A small multi-label image tagger, trained from scratch: arch gmlp, batches of 256.
Rows from block 11, named by matrix and row number. Rows with one number belong to one neuron. Each number is 50 + 12 x the weight over its row's rms, rounded and kept within 0 to 99. All counts start at 0. After the name is the row's rms in percent of the matrix's.
# u: gMLP up (value half) (model.blocks.11.mixer.u.weight, 512x256), inputs 0-85
# v: gMLP up (gate half) (model.blocks.11.mixer.v.weight, 512x256), inputs 0-85
# out: gMLP down (model.blocks.11.mixer.out.weight, 256x512, transposed), outputs 0-85
u.204 108:50 60 78 63 73 57 61 39 42 30 55 42 57 68 58 38 48 43 25 61 64 39 60 65 59 30 60 36 50 36 25 72 61 38 66 51 49 58 44 54 51 38 52 67 72 49 38 71 71 48 47 49 46 55 65 36 49 72 42 36 38 66 45 48 62 40 49 43 61 69 60 48 70 62 63 52 44 34 44 47 55 61 54 60 78 52
u.205 113:43 23 56 56 53 56 41 72 43 44 49 43 68 76 65 46 78 40 53 49 22 37 55 22 55 38 78 42 54 38 37 39 55 58 51 62 63 38 29 61 61 50 65 44 50 52 58 45 64 53 45 31 67 56 33 85 47 40 53 43 51 52 46 45 48 22 42 52 60 43 61 60 67 39 69 58 54 57 48 45 53 71 53 37 43 54
u.206 090:53 55 60 64 46 57 42 39 59 47 61 40 66 48 48 40 54 39 77 59 47 54 55 36 41 26 67 35 48 69 61 42 47 53 60 43 59 59 64 38 75 45 63 68 36 59 37 60 29 56 55 60 70 65 52 52 42 42 46 75 34 56 63 54 61 50 48 46 60 19 44 41 56 57 65 54 32 41 36 62 59 39 41 44 34 53
u.207 100:48 58 38 54 60 34 52 26 42 25 54 69 24 46 60 48 71 74 59 52 49 60 59 54 59 50 65 52 29 56 51 49 46 33 60 60 69 42 52 45 28 42 56 46 48 52 44 53 67 38 66 46 48 70 66 57 49 47 14 65 45 47 40 69 37 47 37 37 60 69 58 32 40 56 73 61 69 43 46 61 57 42 57 59 58 60
u.208 091:38 61 48 37 63 50 54 29 42 26 58 48 40 52 47 55 33 60 53 42 55 46 41 80 54 53 49 47 36 52 47 54 41 64 69 76 53 88 53 41 36 42 61 50 45 53 53 56 50 45 42 62 71 48 57 71 37 47 38 45 42 46 26 74 51 59 71 68 39 56 37 28 27 33 49 39 53 52 44 42 44 53 41 57 76 54
u.209 117:68 52 48 60 42 48 61 24 51 40 56 57 47 34 50 63 60 43 49 62 58 52 55 47 70 38 53 36 71 46 31 24 67 45 25 57 54 66 56 33 57 60 48 48 45 46 55 68 39 50 69 52 68 61 43 22 56 34 60 13 43 46 45 69 69 44 42 51 36 58 65 50 55 45 61 48 56 59 48 58 43 27 28 46 57 63
u.210 102:72 24 47 54 50 44 47 35 45 42 40 60 61 50 61 60 67 72 64 29 34 36 34 40 49 44 50 63 59 64 43 48 63 75 45 54 53 32 44 64 34 42 47 68 54 44 49 53 42 34 63 62 45 37 74 47 51 59 41 53 44 53 52 66 55 49 49 44 74 52 35 34 44 46 34 55 68 51 41 44 46 45 56 43 12 39
u.211 100:29 65 47 33 46 38 50 54 58 38 55 56 47 46 46 52 62 44 64 56 42 42 54 45 40 55 39 64 27 57 58 59 38 54 33 65 43 44 51 43 54 48 44 54 51 66 42 55 45 38 48 28 36 50 83 43 42 56 63 52 59 63 46 53 46 53 63 46 91 39 56 50 45 52 43 49 41 58 47 54 64 77 66 63 58 65
u.212 097:55 45 52 57 38 49 33 11 48 58 41 52 53 68 47 47 65 36 49 59 39 39 48 50 54 45 23 47 64 33 47 35 54 37 58 63 73 57 24 76 51 34 68 75 57 57 32 36 45 46 42 59 37 64 45 47 77 34 43 56 46 56 49 11 51 69 40 52 56 52 50 49 28 43 36 48 49 67 36 53 63 54 45 31 62 41
u.213 093:52 68 50 69 41 32 72 40 52 35 61 44 49 50 63 58 68 61 44 48 62 61 59 37 61 56 39 26 49 58 75 51 50 38 39 46 50 33 13 33 50 59 78 41 63 48 41 36 46 43 31 66 45 54 50 45 53 41 25 30 32 31 46 43 61 37 60 51 45 49 53 61 61 39 39 35 52 40 65 46 53 51 33 58 41 30
u.214 089:66 58 37 48 72 47 30 52 46 58 37 52 60 39 67 35 55 35 41 35 46 43 79 63 33 49 47 39 60 49 37 45 45 38 43 44 49 58 53 55 53 46 47 45 40 61 43 55 31 61 44 33 19 79 72 28 62 57 46 47 39 49 51 60 47 50 32 64 54 60 63 66 53 49 53 41 47 61 46 29 53 29 44 70 48 45
u.215 090:59 54 48 50 30 46 41 33 58 67 39 60 52 67 53 42 80 35 57 50 62 65 60 52 60 37 37 59 57 64 53 53 52 55 46 65 56 35 43 47 56 55 35 21 37 49 74 67 57 51 40 40 31 47 42 55 40 45 58 67 51 44 52 59 50 49 37 41 57 47 56 51 68 26 53 42 39 70 24 47 82 17 36 47 41 46
u.216 093:30 58 40 46 51 25 55 56 32 39 58 47 59 61 46 26 79 56 52 61 54 44 34 51 63 54 52 46 45 34 52 42 61 61 56 40 48 48 41 43 57 56 70 37 60 37 49 60 36 41 63 53 23 69 60 41 68 63 50 45 52 39 60 37 35 45 62 67 29 43 43 49 67 41 52 41 41 72 47 30 37 34 36 34 73 32
u.217 106:45 32 59 31 27 30 69 37 44 42 45 54 39 56 62 61 45 58 61 53 47 33 49 52 40 41 52 73 23 42 50 51 68 49 53 61 42 37 45 46 74 38 76 50 61 50 51 49 35 37 71 37 52 58 69 55 39 46 45 60 64 56 47 43 44 51 43 36 51 40 54 37 58 45 44 61 68 57 29 47 63 60 74 40 55 59
u.218 099:53 41 44 60 56 42 72 53 45 51 62 58 84 59 53 48 49 51 41 50 53 47 39 60 49 41 40 69 46 70 51 56 47 57 73 61 62 38 50 62 57 53 62 35 37 33 32 55 51 38 56 64 52 34 62 56 50 58 46 40 59 45 57 57 50 34 47 43 66 47 52 27 41 45 48 47 52 69 48 52 41 39 50 31 62 47
u.219 103:62 37 38 62 46 39 61 58 50 63 45 61 41 50 63 35 43 63 41 53 42 50 41 31 60 42 61 36 42 59 51 46 48 47 52 49 63 42 55 36 50 46 41 65 60 65 59 26 66 62 35 44 37 29 29 39 63 46 42 42 59 26 60 66 38 41 58 47 21 58 55 48 45 39 55 41 63 52 32 44 59 52 56 56 62 37
u.220 102:52 64 65 43 24 36 53 18 42 52 61 51 43 55 66 58 45 32 56 39 61 44 29 38 26 22 34 44 51 54 68 37 41 55 69 46 43 75 60 71 52 56 42 41 49 65 39 70 32 40 59 45 62 39 41 39 47 59 68 37 56 47 38 60 56 55 36 44 60 36 76 55 51 25 66 57 58 36 50 54 59 50 47 50 27 57
u.221 105:38 53 48 63 27 53 42 51 65 55 45 36 47 49 56 62 55 46 55 48 46 50 26 52 40 45 46 50 35 54 54 51 49 51 60 53 59 54 34 48 47 56 57 74 55 62 60 51 46 33 33 60 50 70 24 42 49 53 40 55 29 49 67 36 52 53 68 53 48 60 41 60 47 53 67 62 38 67 37 46 72 39 45 72 44 59
u.222 102:68 58 37 61 69 28 62 29 54 26 57 28 32 55 55 33 42 27 44 68 40 60 55 49 53 43 49 74 61 47 59 44 72 70 38 71 50 45 37 29 71 55 27 36 57 47 49 67 73 56 44 40 54 37 65 27 51 30 56 60 53 69 69 42 52 31 51 65 51 65 48 70 43 54 37 42 54 47 45 64 57 52 42 45 33 55
u.223 094:53 51 69 71 57 51 60 71 40 76 44 55 45 50 56 59 59 62 50 30 51 48 61 47 44 45 53 53 28 55 64 66 63 55 41 48 52 55 33 59 49 34 50 49 67 36 55 41 55 50 30 52 52 85 48 44 63 47 68 51 38 54 71 69 48 57 49 56 75 58 30 58 42 45 55 54 55 57 38 53 45 68 42 44 57 62
u.224 094:49 65 46 66 70 40 35 40 51 55 47 35 34 65 75 58 63 67 60 70 70 57 49 47 67 32 56 27 53 62 55 45 55 38 69 46 53 60 36 80 52 34 70 57 48 48 77 35 36 36 42 70 45 59 46 46 56 45 28 35 49 33 81 37 55 58 79 61 42 46 34 46 43 55 34 51 59 44 51 62 50 64 56 51 65 58
u.225 100:73 50 72 55 39 50 50 50 64 49 45 47 29 66 52 37 54 66 40 71 37 51 50 54 49 20 67 48 64 38 63 63 64 56 82 39 47 46 55 61 41 62 67 37 50 42 53 52 45 51 63 45 75 44 51 64 46 52 74 63 41 56 49 44 55 32 33 44 48 65 48 45 51 47 14 38 43 38 44 62 46 59 36 43 58 39
u.226 089:78 51 52 51 51 28 77 28 56 34 44 54 34 56 54 45 81 56 52 61 35 44 40 53 35 37 71 66 44 54 49 49 50 38 43 53 78 48 43 82 58 40 31 39 52 55 63 66 50 41 39 56 57 60 73 27 64 46 68 56 34 44 53 53 34 39 24 62 56 46 51 47 52 49 59 51 37 21 32 50 43 43 38 62 50 59
u.227 097:70 38 78 51 36 67 55 41 63 52 55 43 48 39 53 50 42 57 57 67 54 41 45 54 52 58 56 44 37 24 50 36 30 43 35 54 34 51 48 53 55 62 44 70 29 64 45 65 34 26 67 42 72 64 52 73 51 28 64 46 43 42 38 55 63 40 67 37 59 57 54 30 45 46 69 56 46 69 68 63 55 68 39 54 46 53
u.228 091:50 43 35 71 66 38 58 55 64 57 57 45 42 39 59 38 29 69 55 51 55 71 54 33 40 29 47 76 39 52 50 56 67 75 32 32 36 35 52 45 27 56 45 42 59 59 70 28 43 55 57 49 66 46 44 42 74 42 48 55 57 51 38 48 53 54 47 49 33 63 48 30 66 52 56 53 36 32 42 38 53 49 44 42 48 64
u.229 103:58 48 55 40 63 60 43 49 48 42 57 63 49 41 42 51 51 51 51 45 58 41 53 37 57 70 47 54 68 54 86 49 48 70 50 45 41 41 72 57 42 39 51 37 51 68 54 37 49 65 58 38 54 58 75 45 45 81 47 39 59 46 42 32 58 58 43 70 41 37 66 45 56 69 42 43 32 48 49 39 50 55 37 43 50 47
v.204 118:72 54 45 61 59 62 40 44 26 41 63 36 34 41 38 46 43 55 60 50 52 50 71 62 42 44 57 50 36 45 48 48 42 66 50 63 35 56 36 49 54 37 40 51 44 67 40 27 24 53 35 55 52 35 51 57 45 61 35 36 46 72 52 65 50 61 83 50 19 41 66 34 49 31 58 61 53 48 38 50 44 58 34 58 38 50
v.205 109:41 45 47 38 59 59 48 38 34 71 47 63 45 59 39 48 56 67 44 68 61 46 68 49 59 72 61 47 41 50 52 49 18 58 28 69 40 37 54 63 68 52 55 39 48 37 44 50 40 69 43 48 43 39 53 50 59 60 45 30 51 45 56 36 40 64 66 19 44 45 63 50 63 62 35 46 63 65 60 57 55 40 42 51 57 54
v.206 098:37 53 74 39 35 55 64 21 52 43 28 37 58 55 56 45 49 35 65 30 40 31 69 51 40 59 73 66 48 69 42 36 62 53 58 50 64 60 51 29 51 33 65 41 62 60 21 52 42 56 29 48 44 61 54 51 59 58 49 53 45 54 49 69 64 53 43 37 54 46 38 44 50 50 60 40 48 37 51 52 35 40 52 49 44 45
v.207 097:44 86 58 16 59 33 47 50 41 44 45 71 59 72 58 44 59 59 56 39 36 46 36 45 58 62 39 61 55 65 33 29 47 47 70 53 76 56 50 49 62 38 52 41 30 53 45 59 65 60 60 42 32 43 32 55 62 36 39 58 68 52 60 70 45 54 34 64 42 23 44 69 25 49 35 38 57 42 67 42 46 59 55 46 53 61
v.208 111:51 63 44 29 70 52 59 47 33 53 60 33 36 46 50 35 23 50 79 54 19 34 52 35 64 42 59 52 45 41 43 47 34 68 35 53 54 54 54 61 52 65 44 74 51 51 59 41 65 56 62 74 68 34 42 51 57 52 49 50 60 60 69 48 38 54 43 52 48 62 49 48 69 30 53 74 53 40 81 53 38 49 36 63 57 56
v.209 111:57 46 53 36 51 44 53 59 62 16 54 74 56 42 66 46 37 48 55 33 22 25 53 53 25 46 48 60 34 66 70 69 31 66 43 66 55 62 50 66 26 45 52 77 37 34 39 71 61 60 42 54 59 43 45 53 50 52 58 69 60 62 52 41 55 53 57 35 68 61 56 37 55 47 59 43 27 63 60 45 73 52 44 47 61 25
v.210 101:46 49 48 74 43 62 45 55 45 49 32 38 62 27 25 39 68 49 52 47 54 34 52 58 34 53 39 49 44 50 68 69 34 55 50 52 39 69 63 62 23 49 50 62 26 55 63 51 32 58 73 40 58 45 57 50 70 59 54 64 53 43 43 59 70 36 59 43 37 59 44 64 62 47 46 45 63 37 40 40 57 28 49 34 48 55
v.211 095:58 29 46 50 61 56 43 60 44 63 52 55 64 29 45 34 56 47 57 37 55 59 47 29 34 54 31 50 27 52 46 47 50 53 36 20 56 61 69 31 26 45 60 52 42 45 52 44 62 40 63 65 52 50 58 50 49 65 58 79 49 46 69 62 51 61 54 36 55 57 43 42 49 52 64 32 52 61 33 33 44 18 71 54 60 50
v.212 096:50 60 76 51 38 68 57 45 46 71 45 84 50 40 55 58 46 39 53 56 51 52 56 33 75 40 53 66 55 24 36 64 54 46 50 47 29 53 51 60 28 55 61 64 56 49 34 28 53 44 44 51 50 59 54 47 48 51 47 48 52 74 52 52 54 62 57 49 35 66 64 42 48 48 82 66 56 64 42 46 40 29 41 36 54 49
v.213 107:55 60 46 36 45 42 55 38 43 27 40 65 45 41 85 55 30 74 71 50 37 42 67 57 50 73 65 52 40 65 37 81 39 75 48 53 56 58 41 66 62 61 55 42 58 34 69 90 63 49 31 39 39 63 77 60 67 51 56 47 38 48 42 56 49 55 64 49 54 54 28 46 47 30 39 55 47 43 54 51 49 55 34 61 44 36
v.214 088:56 28 45 60 56 24 74 54 58 36 35 51 41 42 46 66 54 26 45 34 45 52 59 57 35 62 51 61 60 60 55 59 42 70 55 57 31 57 45 26 65 67 48 45 35 61 57 36 35 63 50 51 43 56 44 50 55 56 54 68 45 44 25 42 34 36 39 49 51 59 39 53 28 39 51 57 59 38 59 43 57 32 77 69 36 39
v.215 093:49 72 64 43 59 58 54 65 56 61 32 42 47 51 23 33 42 67 43 50 75 49 40 47 53 58 34 48 54 44 34 60 55 46 39 54 30 67 50 35 63 54 35 58 49 57 45 46 51 72 50 46 40 41 40 59 63 51 51 31 70 63 42 45 66 38 59 41 71 33 34 27 52 69 57 53 50 40 43 70 77 41 56 62 60 45
v.216 089:39 48 60 44 70 52 57 38 26 51 56 58 45 59 59 46 42 50 38 81 48 58 55 61 62 24 52 55 47 56 69 30 55 46 34 63 34 50 49 35 50 58 39 40 47 56 56 54 70 46 54 68 58 64 39 65 61 63 58 50 45 64 54 41 46 58 45 39 50 53 47 50 90 45 51 44 35 46 58 41 67 31 50 74 40 65
v.217 102:48 51 54 66 50 46 44 48 64 46 54 39 41 28 46 69 63 51 58 32 71 44 53 61 55 26 35 54 40 61 54 70 52 45 52 29 49 60 31 55 57 49 49 52 48 59 48 40 61 54 29 65 78 53 58 67 44 45 62 53 49 40 52 37 84 30 46 38 49 21 37 59 62 35 54 42 62 42 49 51 51 47 53 64 58 43
v.218 097:46 51 44 72 44 47 47 51 37 50 46 48 45 68 44 48 47 68 47 57 66 51 41 53 68 73 57 55 42 59 73 35 61 42 59 23 56 36 55 32 38 55 50 38 47 68 63 47 50 64 40 54 72 60 22 52 58 49 37 68 33 38 52 47 46 48 78 58 43 63 49 54 51 30 56 61 66 60 39 56 53 54 37 57 64 57
v.219 099:41 47 48 40 71 59 49 68 43 51 48 45 54 45 28 62 55 45 53 74 48 31 68 57 41 34 59 36 44 55 34 51 54 84 54 51 33 57 57 74 51 45 42 59 53 44 54 60 56 39 50 54 43 61 35 35 30 74 64 60 44 76 47 47 52 51 62 47 63 45 59 27 66 50 53 51 46 34 65 29 54 67 52 41 67 43
v.220 098:43 57 43 64 48 45 57 45 44 62 42 54 52 46 51 61 48 53 85 44 66 48 46 64 54 46 36 76 37 57 57 64 51 69 74 53 52 22 51 48 55 66 56 60 57 61 35 32 65 56 47 50 41 59 43 39 64 43 62 71 33 26 49 67 56 62 63 36 32 41 41 69 34 52 50 52 54 69 57 41 45 58 51 55 33 53
v.221 106:49 48 44 50 39 41 70 66 50 58 48 48 46 70 42 36 47 30 41 65 36 54 38 55 49 47 53 53 59 70 40 46 53 49 72 63 54 52 33 39 60 63 47 70 28 53 43 53 64 49 61 47 60 53 50 55 57 68 59 40 59 35 39 52 53 24 28 57 46 66 25 52 69 38 72 27 59 60 32 53 65 57 70 33 47 62
v.222 102:57 63 42 36 83 37 80 38 50 38 58 47 52 52 45 60 34 40 54 68 52 69 48 50 43 37 60 52 63 49 31 48 60 41 50 48 58 54 44 35 49 35 30 58 59 54 58 41 60 38 53 38 49 41 30 54 53 37 74 21 52 55 41 36 55 36 77 62 62 66 49 44 46 54 45 39 67 42 46 27 47 44 41 66 46 53
v.223 086:51 40 36 55 24 68 50 26 54 29 49 72 34 53 45 44 47 66 57 57 52 21 56 44 58 54 64 49 66 44 29 54 63 47 52 34 34 33 44 51 46 34 72 43 56 34 44 57 58 43 53 49 48 50 43 42 28 45 41 51 38 55 50 41 55 47 65 33 61 39 48 40 60 34 51 67 70 43 40 29 54 40 66 47 62 46
v.224 084:48 31 61 42 45 43 66 57 54 30 36 51 56 68 45 57 41 55 55 26 56 50 40 51 54 55 47 48 49 81 54 22 47 25 33 49 33 54 30 60 48 58 62 45 48 54 76 59 51 62 42 73 34 31 54 60 42 45 47 63 76 61 20 40 38 58 51 50 74 41 53 39 53 66 33 45 51 44 60 64 61 50 48 49 42 55
v.225 107:50 70 62 35 63 63 50 49 41 42 58 48 28 56 48 57 65 61 33 68 59 64 65 65 57 40 48 55 38 50 46 37 47 62 43 40 47 61 37 34 50 45 57 52 65 58 46 49 73 60 24 52 11 46 60 59 43 77 72 45 66 43 40 45 48 69 57 67 44 62 48 44 64 59 59 50 50 47 44 70 35 42 57 54 39 48
v.226 101:55 55 37 33 78 46 32 42 36 53 57 51 37 52 33 20 45 44 63 62 60 40 56 45 47 35 30 53 49 64 47 44 48 42 36 53 40 64 53 33 69 46 37 28 47 63 56 58 62 60 60 40 48 33 50 39 62 48 64 58 52 46 30 43 43 55 58 36 73 38 53 43 46 32 45 42 40 25 46 34 50 49 49 58 47 56
v.227 104:60 53 37 57 38 54 43 32 48 51 40 59 48 29 52 41 32 54 40 45 49 49 70 42 50 57 56 52 63 41 58 53 61 48 59 36 56 55 35 54 39 56 54 56 36 31 35 47 43 64 52 42 49 38 46 52 67 25 61 36 62 60 38 25 49 59 52 38 60 45 48 63 53 61 32 43 68 50 37 73 52 61 59 64 53 27
v.228 087:55 28 47 73 52 61 40 38 50 74 45 44 38 46 70 51 51 52 52 39 46 61 32 35 54 56 53 44 36 35 60 67 39 65 69 35 37 82 60 54 29 61 58 76 61 32 60 57 44 29 46 43 58 51 53 50 64 66 66 60 48 39 24 45 67 62 50 49 50 57 54 33 62 44 49 44 50 45 44 26 55 59 39 22 42 38
v.229 097:64 58 54 72 56 32 66 70 58 45 43 62 64 45 59 57 46 32 52 60 46 78 70 50 65 76 55 75 59 59 46 40 52 43 48 73 64 66 40 46 57 48 42 52 52 59 45 50 33 47 68 57 55 69 39 59 60 59 56 44 70 46 48 46 47 44 70 43 67 61 33 49 16 33 50 30 48 53 29 46 44 28 43 51 58 24
out.204 094:46 38 36 25 34 40 55 49 48 71 51 52 53 45 39 70 53 54 62 51 52 55 55 34 36 75 16 46 44 47 60 60 46 44 40 46 35 59 33 33 50 45 62 62 43 33 52 36 53 33 66 26 59 41 37 44 52 52 46 52 49 53 60 52 44 60 48 33 38 33 41 68 62 63 46 52 68 51 49 45 48 41 39 39 36 72
out.205 098:63 47 39 53 53 28 70 30 78 51 54 47 45 43 46 47 43 58 44 49 62 57 52 56 22 44 54 32 59 66 62 57 63 54 55 67 38 47 36 68 49 56 51 57 50 58 55 61 43 48 43 54 55 60 41 54 51 41 47 53 49 59 45 50 46 41 41 74 57 47 33 35 36 65 65 67 60 49 45 56 45 46 58 51 52 51
out.206 097:47 64 42 58 76 49 61 45 49 84 39 50 61 43 40 50 55 73 27 30 21 41 59 45 53 44 28 36 53 37 28 53 45 20 37 47 46 41 47 67 26 49 21 20 49 56 45 37 64 39 59 38 44 64 60 54 31 44 21 49 50 43 57 44 46 50 52 64 36 51 52 60 38 47 56 48 51 58 63 52 51 47 40 66 52 47
out.207 099:61 47 46 62 37 51 39 53 33 52 28 43 29 41 33 35 32 16 38 56 34 55 53 45 58 58 56 54 43 09 48 54 70 71 62 67 59 41 56 64 53 63 55 42 39 51 48 45 39 55 68 54 59 72 27 68 45 30 81 49 62 59 58 57 56 44 44 50 37 32 48 39 73 68 26 46 38 59 42 37 49 58 36 43 46 45
out.208 094:40 43 38 62 41 44 43 58 47 60 35 39 54 65 63 60 66 48 59 45 34 54 63 33 37 53 50 44 69 55 60 76 61 49 35 29 56 49 49 38 62 62 33 42 60 79 64 40 52 64 68 41 38 49 69 48 56 64 38 49 52 37 43 61 50 63 44 57 50 43 46 57 51 65 64 58 38 53 45 35 53 47 67 47 51 44
out.209 093:70 51 29 39 57 57 25 38 53 63 43 49 55 41 42 41 45 62 73 60 64 58 51 50 58 39 41 59 35 34 58 30 76 58 63 40 44 44 50 44 52 50 44 66 68 53 45 30 45 48 58 52 39 33 66 39 51 55 59 37 25 53 53 64 39 33 57 72 51 29 63 49 45 39 58 61 50 46 52 55 37 68 40 48 37 52
out.210 091:49 74 61 28 64 74 57 63 43 62 78 43 34 51 52 73 54 55 34 57 37 42 55 48 38 49 50 50 40 36 56 54 46 46 36 46 56 66 53 55 62 32 54 30 24 38 38 47 67 50 46 65 44 61 25 46 39 46 43 60 66 47 62 42 41 57 55 62 46 66 49 57 58 54 65 64 33 53 46 32 54 60 55 60 49 49
out.211 098:55 53 75 84 45 64 50 49 49 61 50 69 40 36 83 55 57 44 42 56 58 72 35 69 55 28 73 44 68 77 46 37 58 52 62 51 53 46 37 59 61 63 61 62 45 40 47 55 41 43 59 80 77 63 48 60 50 47 37 45 61 39 62 53 47 57 59 56 31 38 58 55 53 46 58 58 57 62 52 47 16 35 41 41 51 57
out.212 104:30 52 59 38 61 59 55 47 37 74 68 65 56 26 45 36 40 33 42 58 62 71 46 63 59 66 70 54 38 54 67 48 80 66 27 59 31 47 85 37 51 70 52 54 37 39 76 67 38 52 37 47 64 48 52 41 34 69 58 44 48 58 34 42 35 59 42 47 29 48 71 42 46 48 44 50 62 36 54 30 52 55 45 72 61 55
out.213 094:50 56 55 64 43 59 73 51 64 56 59 68 46 48 56 66 43 56 52 50 42 66 74 41 43 63 58 46 30 51 21 34 38 44 40 41 24 41 41 50 31 60 42 38 45 58 54 60 74 32 45 50 46 47 36 54 35 66 40 58 64 60 40 61 40 67 59 41 60 77 53 38 49 47 40 57 35 41 53 38 39 48 52 49 50 68
out.214 103:38 73 63 37 52 40 66 47 56 51 64 51 24 52 56 55 46 60 51 71 42 61 27 37 68 64 44 42 41 45 53 67 51 54 52 52 48 40 50 44 47 61 46 58 50 45 51 57 50 66 66 68 69 38 49 73 62 69 54 70 67 60 48 48 60 31 57 44 58 46 45 50 37 48 56 65 52 51 61 68 61 59 47 38 70 61
out.215 101:77 49 33 54 65 42 37 42 43 31 58 51 48 37 54 39 38 49 48 66 41 49 62 55 45 59 53 41 34 46 27 59 30 28 30 53 33 47 54 66 62 50 48 65 52 56 42 41 63 75 50 56 61 69 58 55 51 61 38 45 56 58 53 51 49 64 36 72 65 62 39 33 50 64 43 50 46 46 52 41 45 68 54 69 75 64
out.216 096:36 47 36 78 57 34 65 44 72 41 46 50 41 38 62 82 48 39 49 45 36 51 55 41 48 52 23 25 47 41 67 62 36 43 49 48 68 54 67 46 42 69 32 51 55 61 40 59 65 60 45 52 72 19 42 68 28 27 46 61 51 47 32 74 49 37 48 54 67 43 55 65 60 39 53 43 44 59 55 50 53 36 71 47 56 56
out.217 103:41 53 60 64 65 30 29 53 47 56 48 40 46 50 53 60 47 37 43 42 24 45 39 30 55 51 54 39 42 42 61 59 31 45 61 44 43 30 60 53 28 58 54 29 32 31 55 43 42 48 36 61 41 35 41 51 48 50 49 40 36 50 47 51 44 66 84 59 51 34 57 47 62 36 45 58 52 44 66 60 48 44 40 59 50 42
out.218 099:58 64 44 31 57 64 50 47 51 57 42 45 41 51 31 52 46 63 44 72 40 71 50 36 58 69 48 34 61 36 32 32 86 51 42 51 40 57 63 53 41 49 38 62 51 45 53 46 59 52 69 51 42 61 37 49 50 45 50 58 54 61 58 48 61 58 73 53 18 80 56 50 52 46 36 54 13 42 43 50 61 51 51 47 51 63
out.219 106:36 63 49 60 33 52 50 24 75 31 62 41 59 54 49 63 36 40 33 24 64 43 56 31 39 63 37 51 61 47 42 53 53 41 51 70 49 56 42 69 62 51 70 51 51 57 48 51 35 56 66 46 50 45 78 40 54 44 70 62 39 55 48 51 50 35 22 52 80 44 29 47 54 79 45 67 33 56 44 30 40 45 37 44 57 31
out.220 100:64 71 42 58 63 57 32 61 34 45 49 73 42 43 41 43 51 84 38 80 45 65 71 42 50 57 72 49 46 26 38 70 32 40 37 30 33 44 39 53 29 37 58 58 65 31 70 53 59 66 49 46 39 56 62 57 54 65 27 49 53 57 64 47 48 54 45 50 66 45 32 57 43 60 38 61 48 45 44 53 44 52 48 39 60 59
out.221 102:51 36 48 49 71 33 71 40 45 60 50 51 54 54 33 61 34 76 55 55 40 45 54 48 54 66 36 71 48 52 61 72 58 49 27 55 48 38 81 69 60 64 52 36 33 26 52 53 44 43 34 67 52 58 66 60 40 41 38 62 47 50 24 44 58 50 62 80 44 62 46 40 55 56 21 59 65 54 75 17 43 50 53 45 43 76
out.222 101:46 27 44 57 33 51 31 58 32 57 66 57 59 49 56 55 57 41 42 26 43 46 50 55 38 64 63 37 47 67 39 46 53 33 42 47 37 54 56 40 44 50 63 59 55 59 54 41 47 53 52 24 65 55 62 52 69 60 52 64 30 42 37 66 41 37 37 73 62 32 35 40 56 46 52 53 40 41 41 49 48 52 51 61 41 42
out.223 102:48 47 46 28 45 46 48 52 74 34 40 66 67 50 53 52 61 42 42 44 54 37 39 64 30 68 43 34 45 38 45 16 50 47 39 39 31 28 63 41 56 52 51 41 55 58 43 54 51 33 66 57 41 26 58 59 36 70 33 54 57 29 39 39 55 49 52 37 38 31 32 50 57 43 27 64 57 40 58 36 42 45 62 53 47 34
out.224 105:46 36 69 31 55 34 55 48 58 35 55 40 53 63 50 79 60 41 41 57 36 51 58 23 25 41 57 72 35 58 43 66 52 45 37 54 45 29 39 39 27 52 32 60 54 58 69 67 46 41 43 53 53 38 53 74 48 37 66 63 56 51 40 55 48 56 41 43 43 74 42 51 74 51 60 52 43 52 57 31 30 50 54 45 82 48
out.225 106:72 46 38 40 60 59 40 42 38 60 51 63 48 28 44 57 57 24 63 34 49 61 52 41 46 63 64 57 44 34 32 42 66 55 46 33 47 50 41 57 42 40 43 64 36 65 34 54 44 50 40 41 56 58 42 68 43 48 46 54 45 62 60 43 70 51 26 66 47 67 50 55 51 70 66 37 53 58 25 55 39 39 47 52 37 43
out.226 094:29 32 51 52 70 60 36 62 53 76 59 49 57 58 51 55 34 62 39 28 50 61 48 62 64 43 54 65 64 49 60 44 57 59 59 46 51 52 50 38 54 55 73 27 53 50 45 30 52 65 42 45 61 47 54 63 51 55 54 50 51 35 67 39 51 65 45 64 45 66 53 41 37 36 28 43 68 70 57 53 39 22 32 51 41 64
out.227 101:35 56 58 41 41 36 48 37 57 42 49 50 44 55 25 64 42 53 30 37 30 36 54 57 53 52 37 53 58 61 53 52 46 13 46 47 48 25 50 47 42 51 50 20 49 38 54 69 54 53 40 55 39 54 35 51 49 67 50 55 66 58 54 44 69 55 40 57 35 46 52 31 48 39 46 35 53 35 58 45 67 45 53 48 72 44
out.228 100:42 46 63 30 47 63 47 41 69 45 49 54 44 30 50 50 75 33 34 64 34 60 42 49 66 40 40 34 45 56 44 43 36 41 62 51 59 33 43 63 65 60 69 48 54 80 73 44 44 59 64 67 52 56 58 59 39 47 62 11 33 51 32 50 49 36 59 51 63 39 63 55 57 41 48 49 62 57 35 60 36 43 31 58 43 40
out.229 104:34 37 52 35 48 47 58 52 71 68 63 48 42 51 47 46 50 74 52 74 52 46 74 56 71 49 59 69 54 42 45 52 55 44 45 54 60 76 51 71 54 58 37 29 36 50 62 55 66 62 54 69 33 23 39 52 45 38 54 40 53 56 70 41 64 53 66 47 46 57 39 28 33 56 40 49 64 53 60 56 63 32 53 46 59 30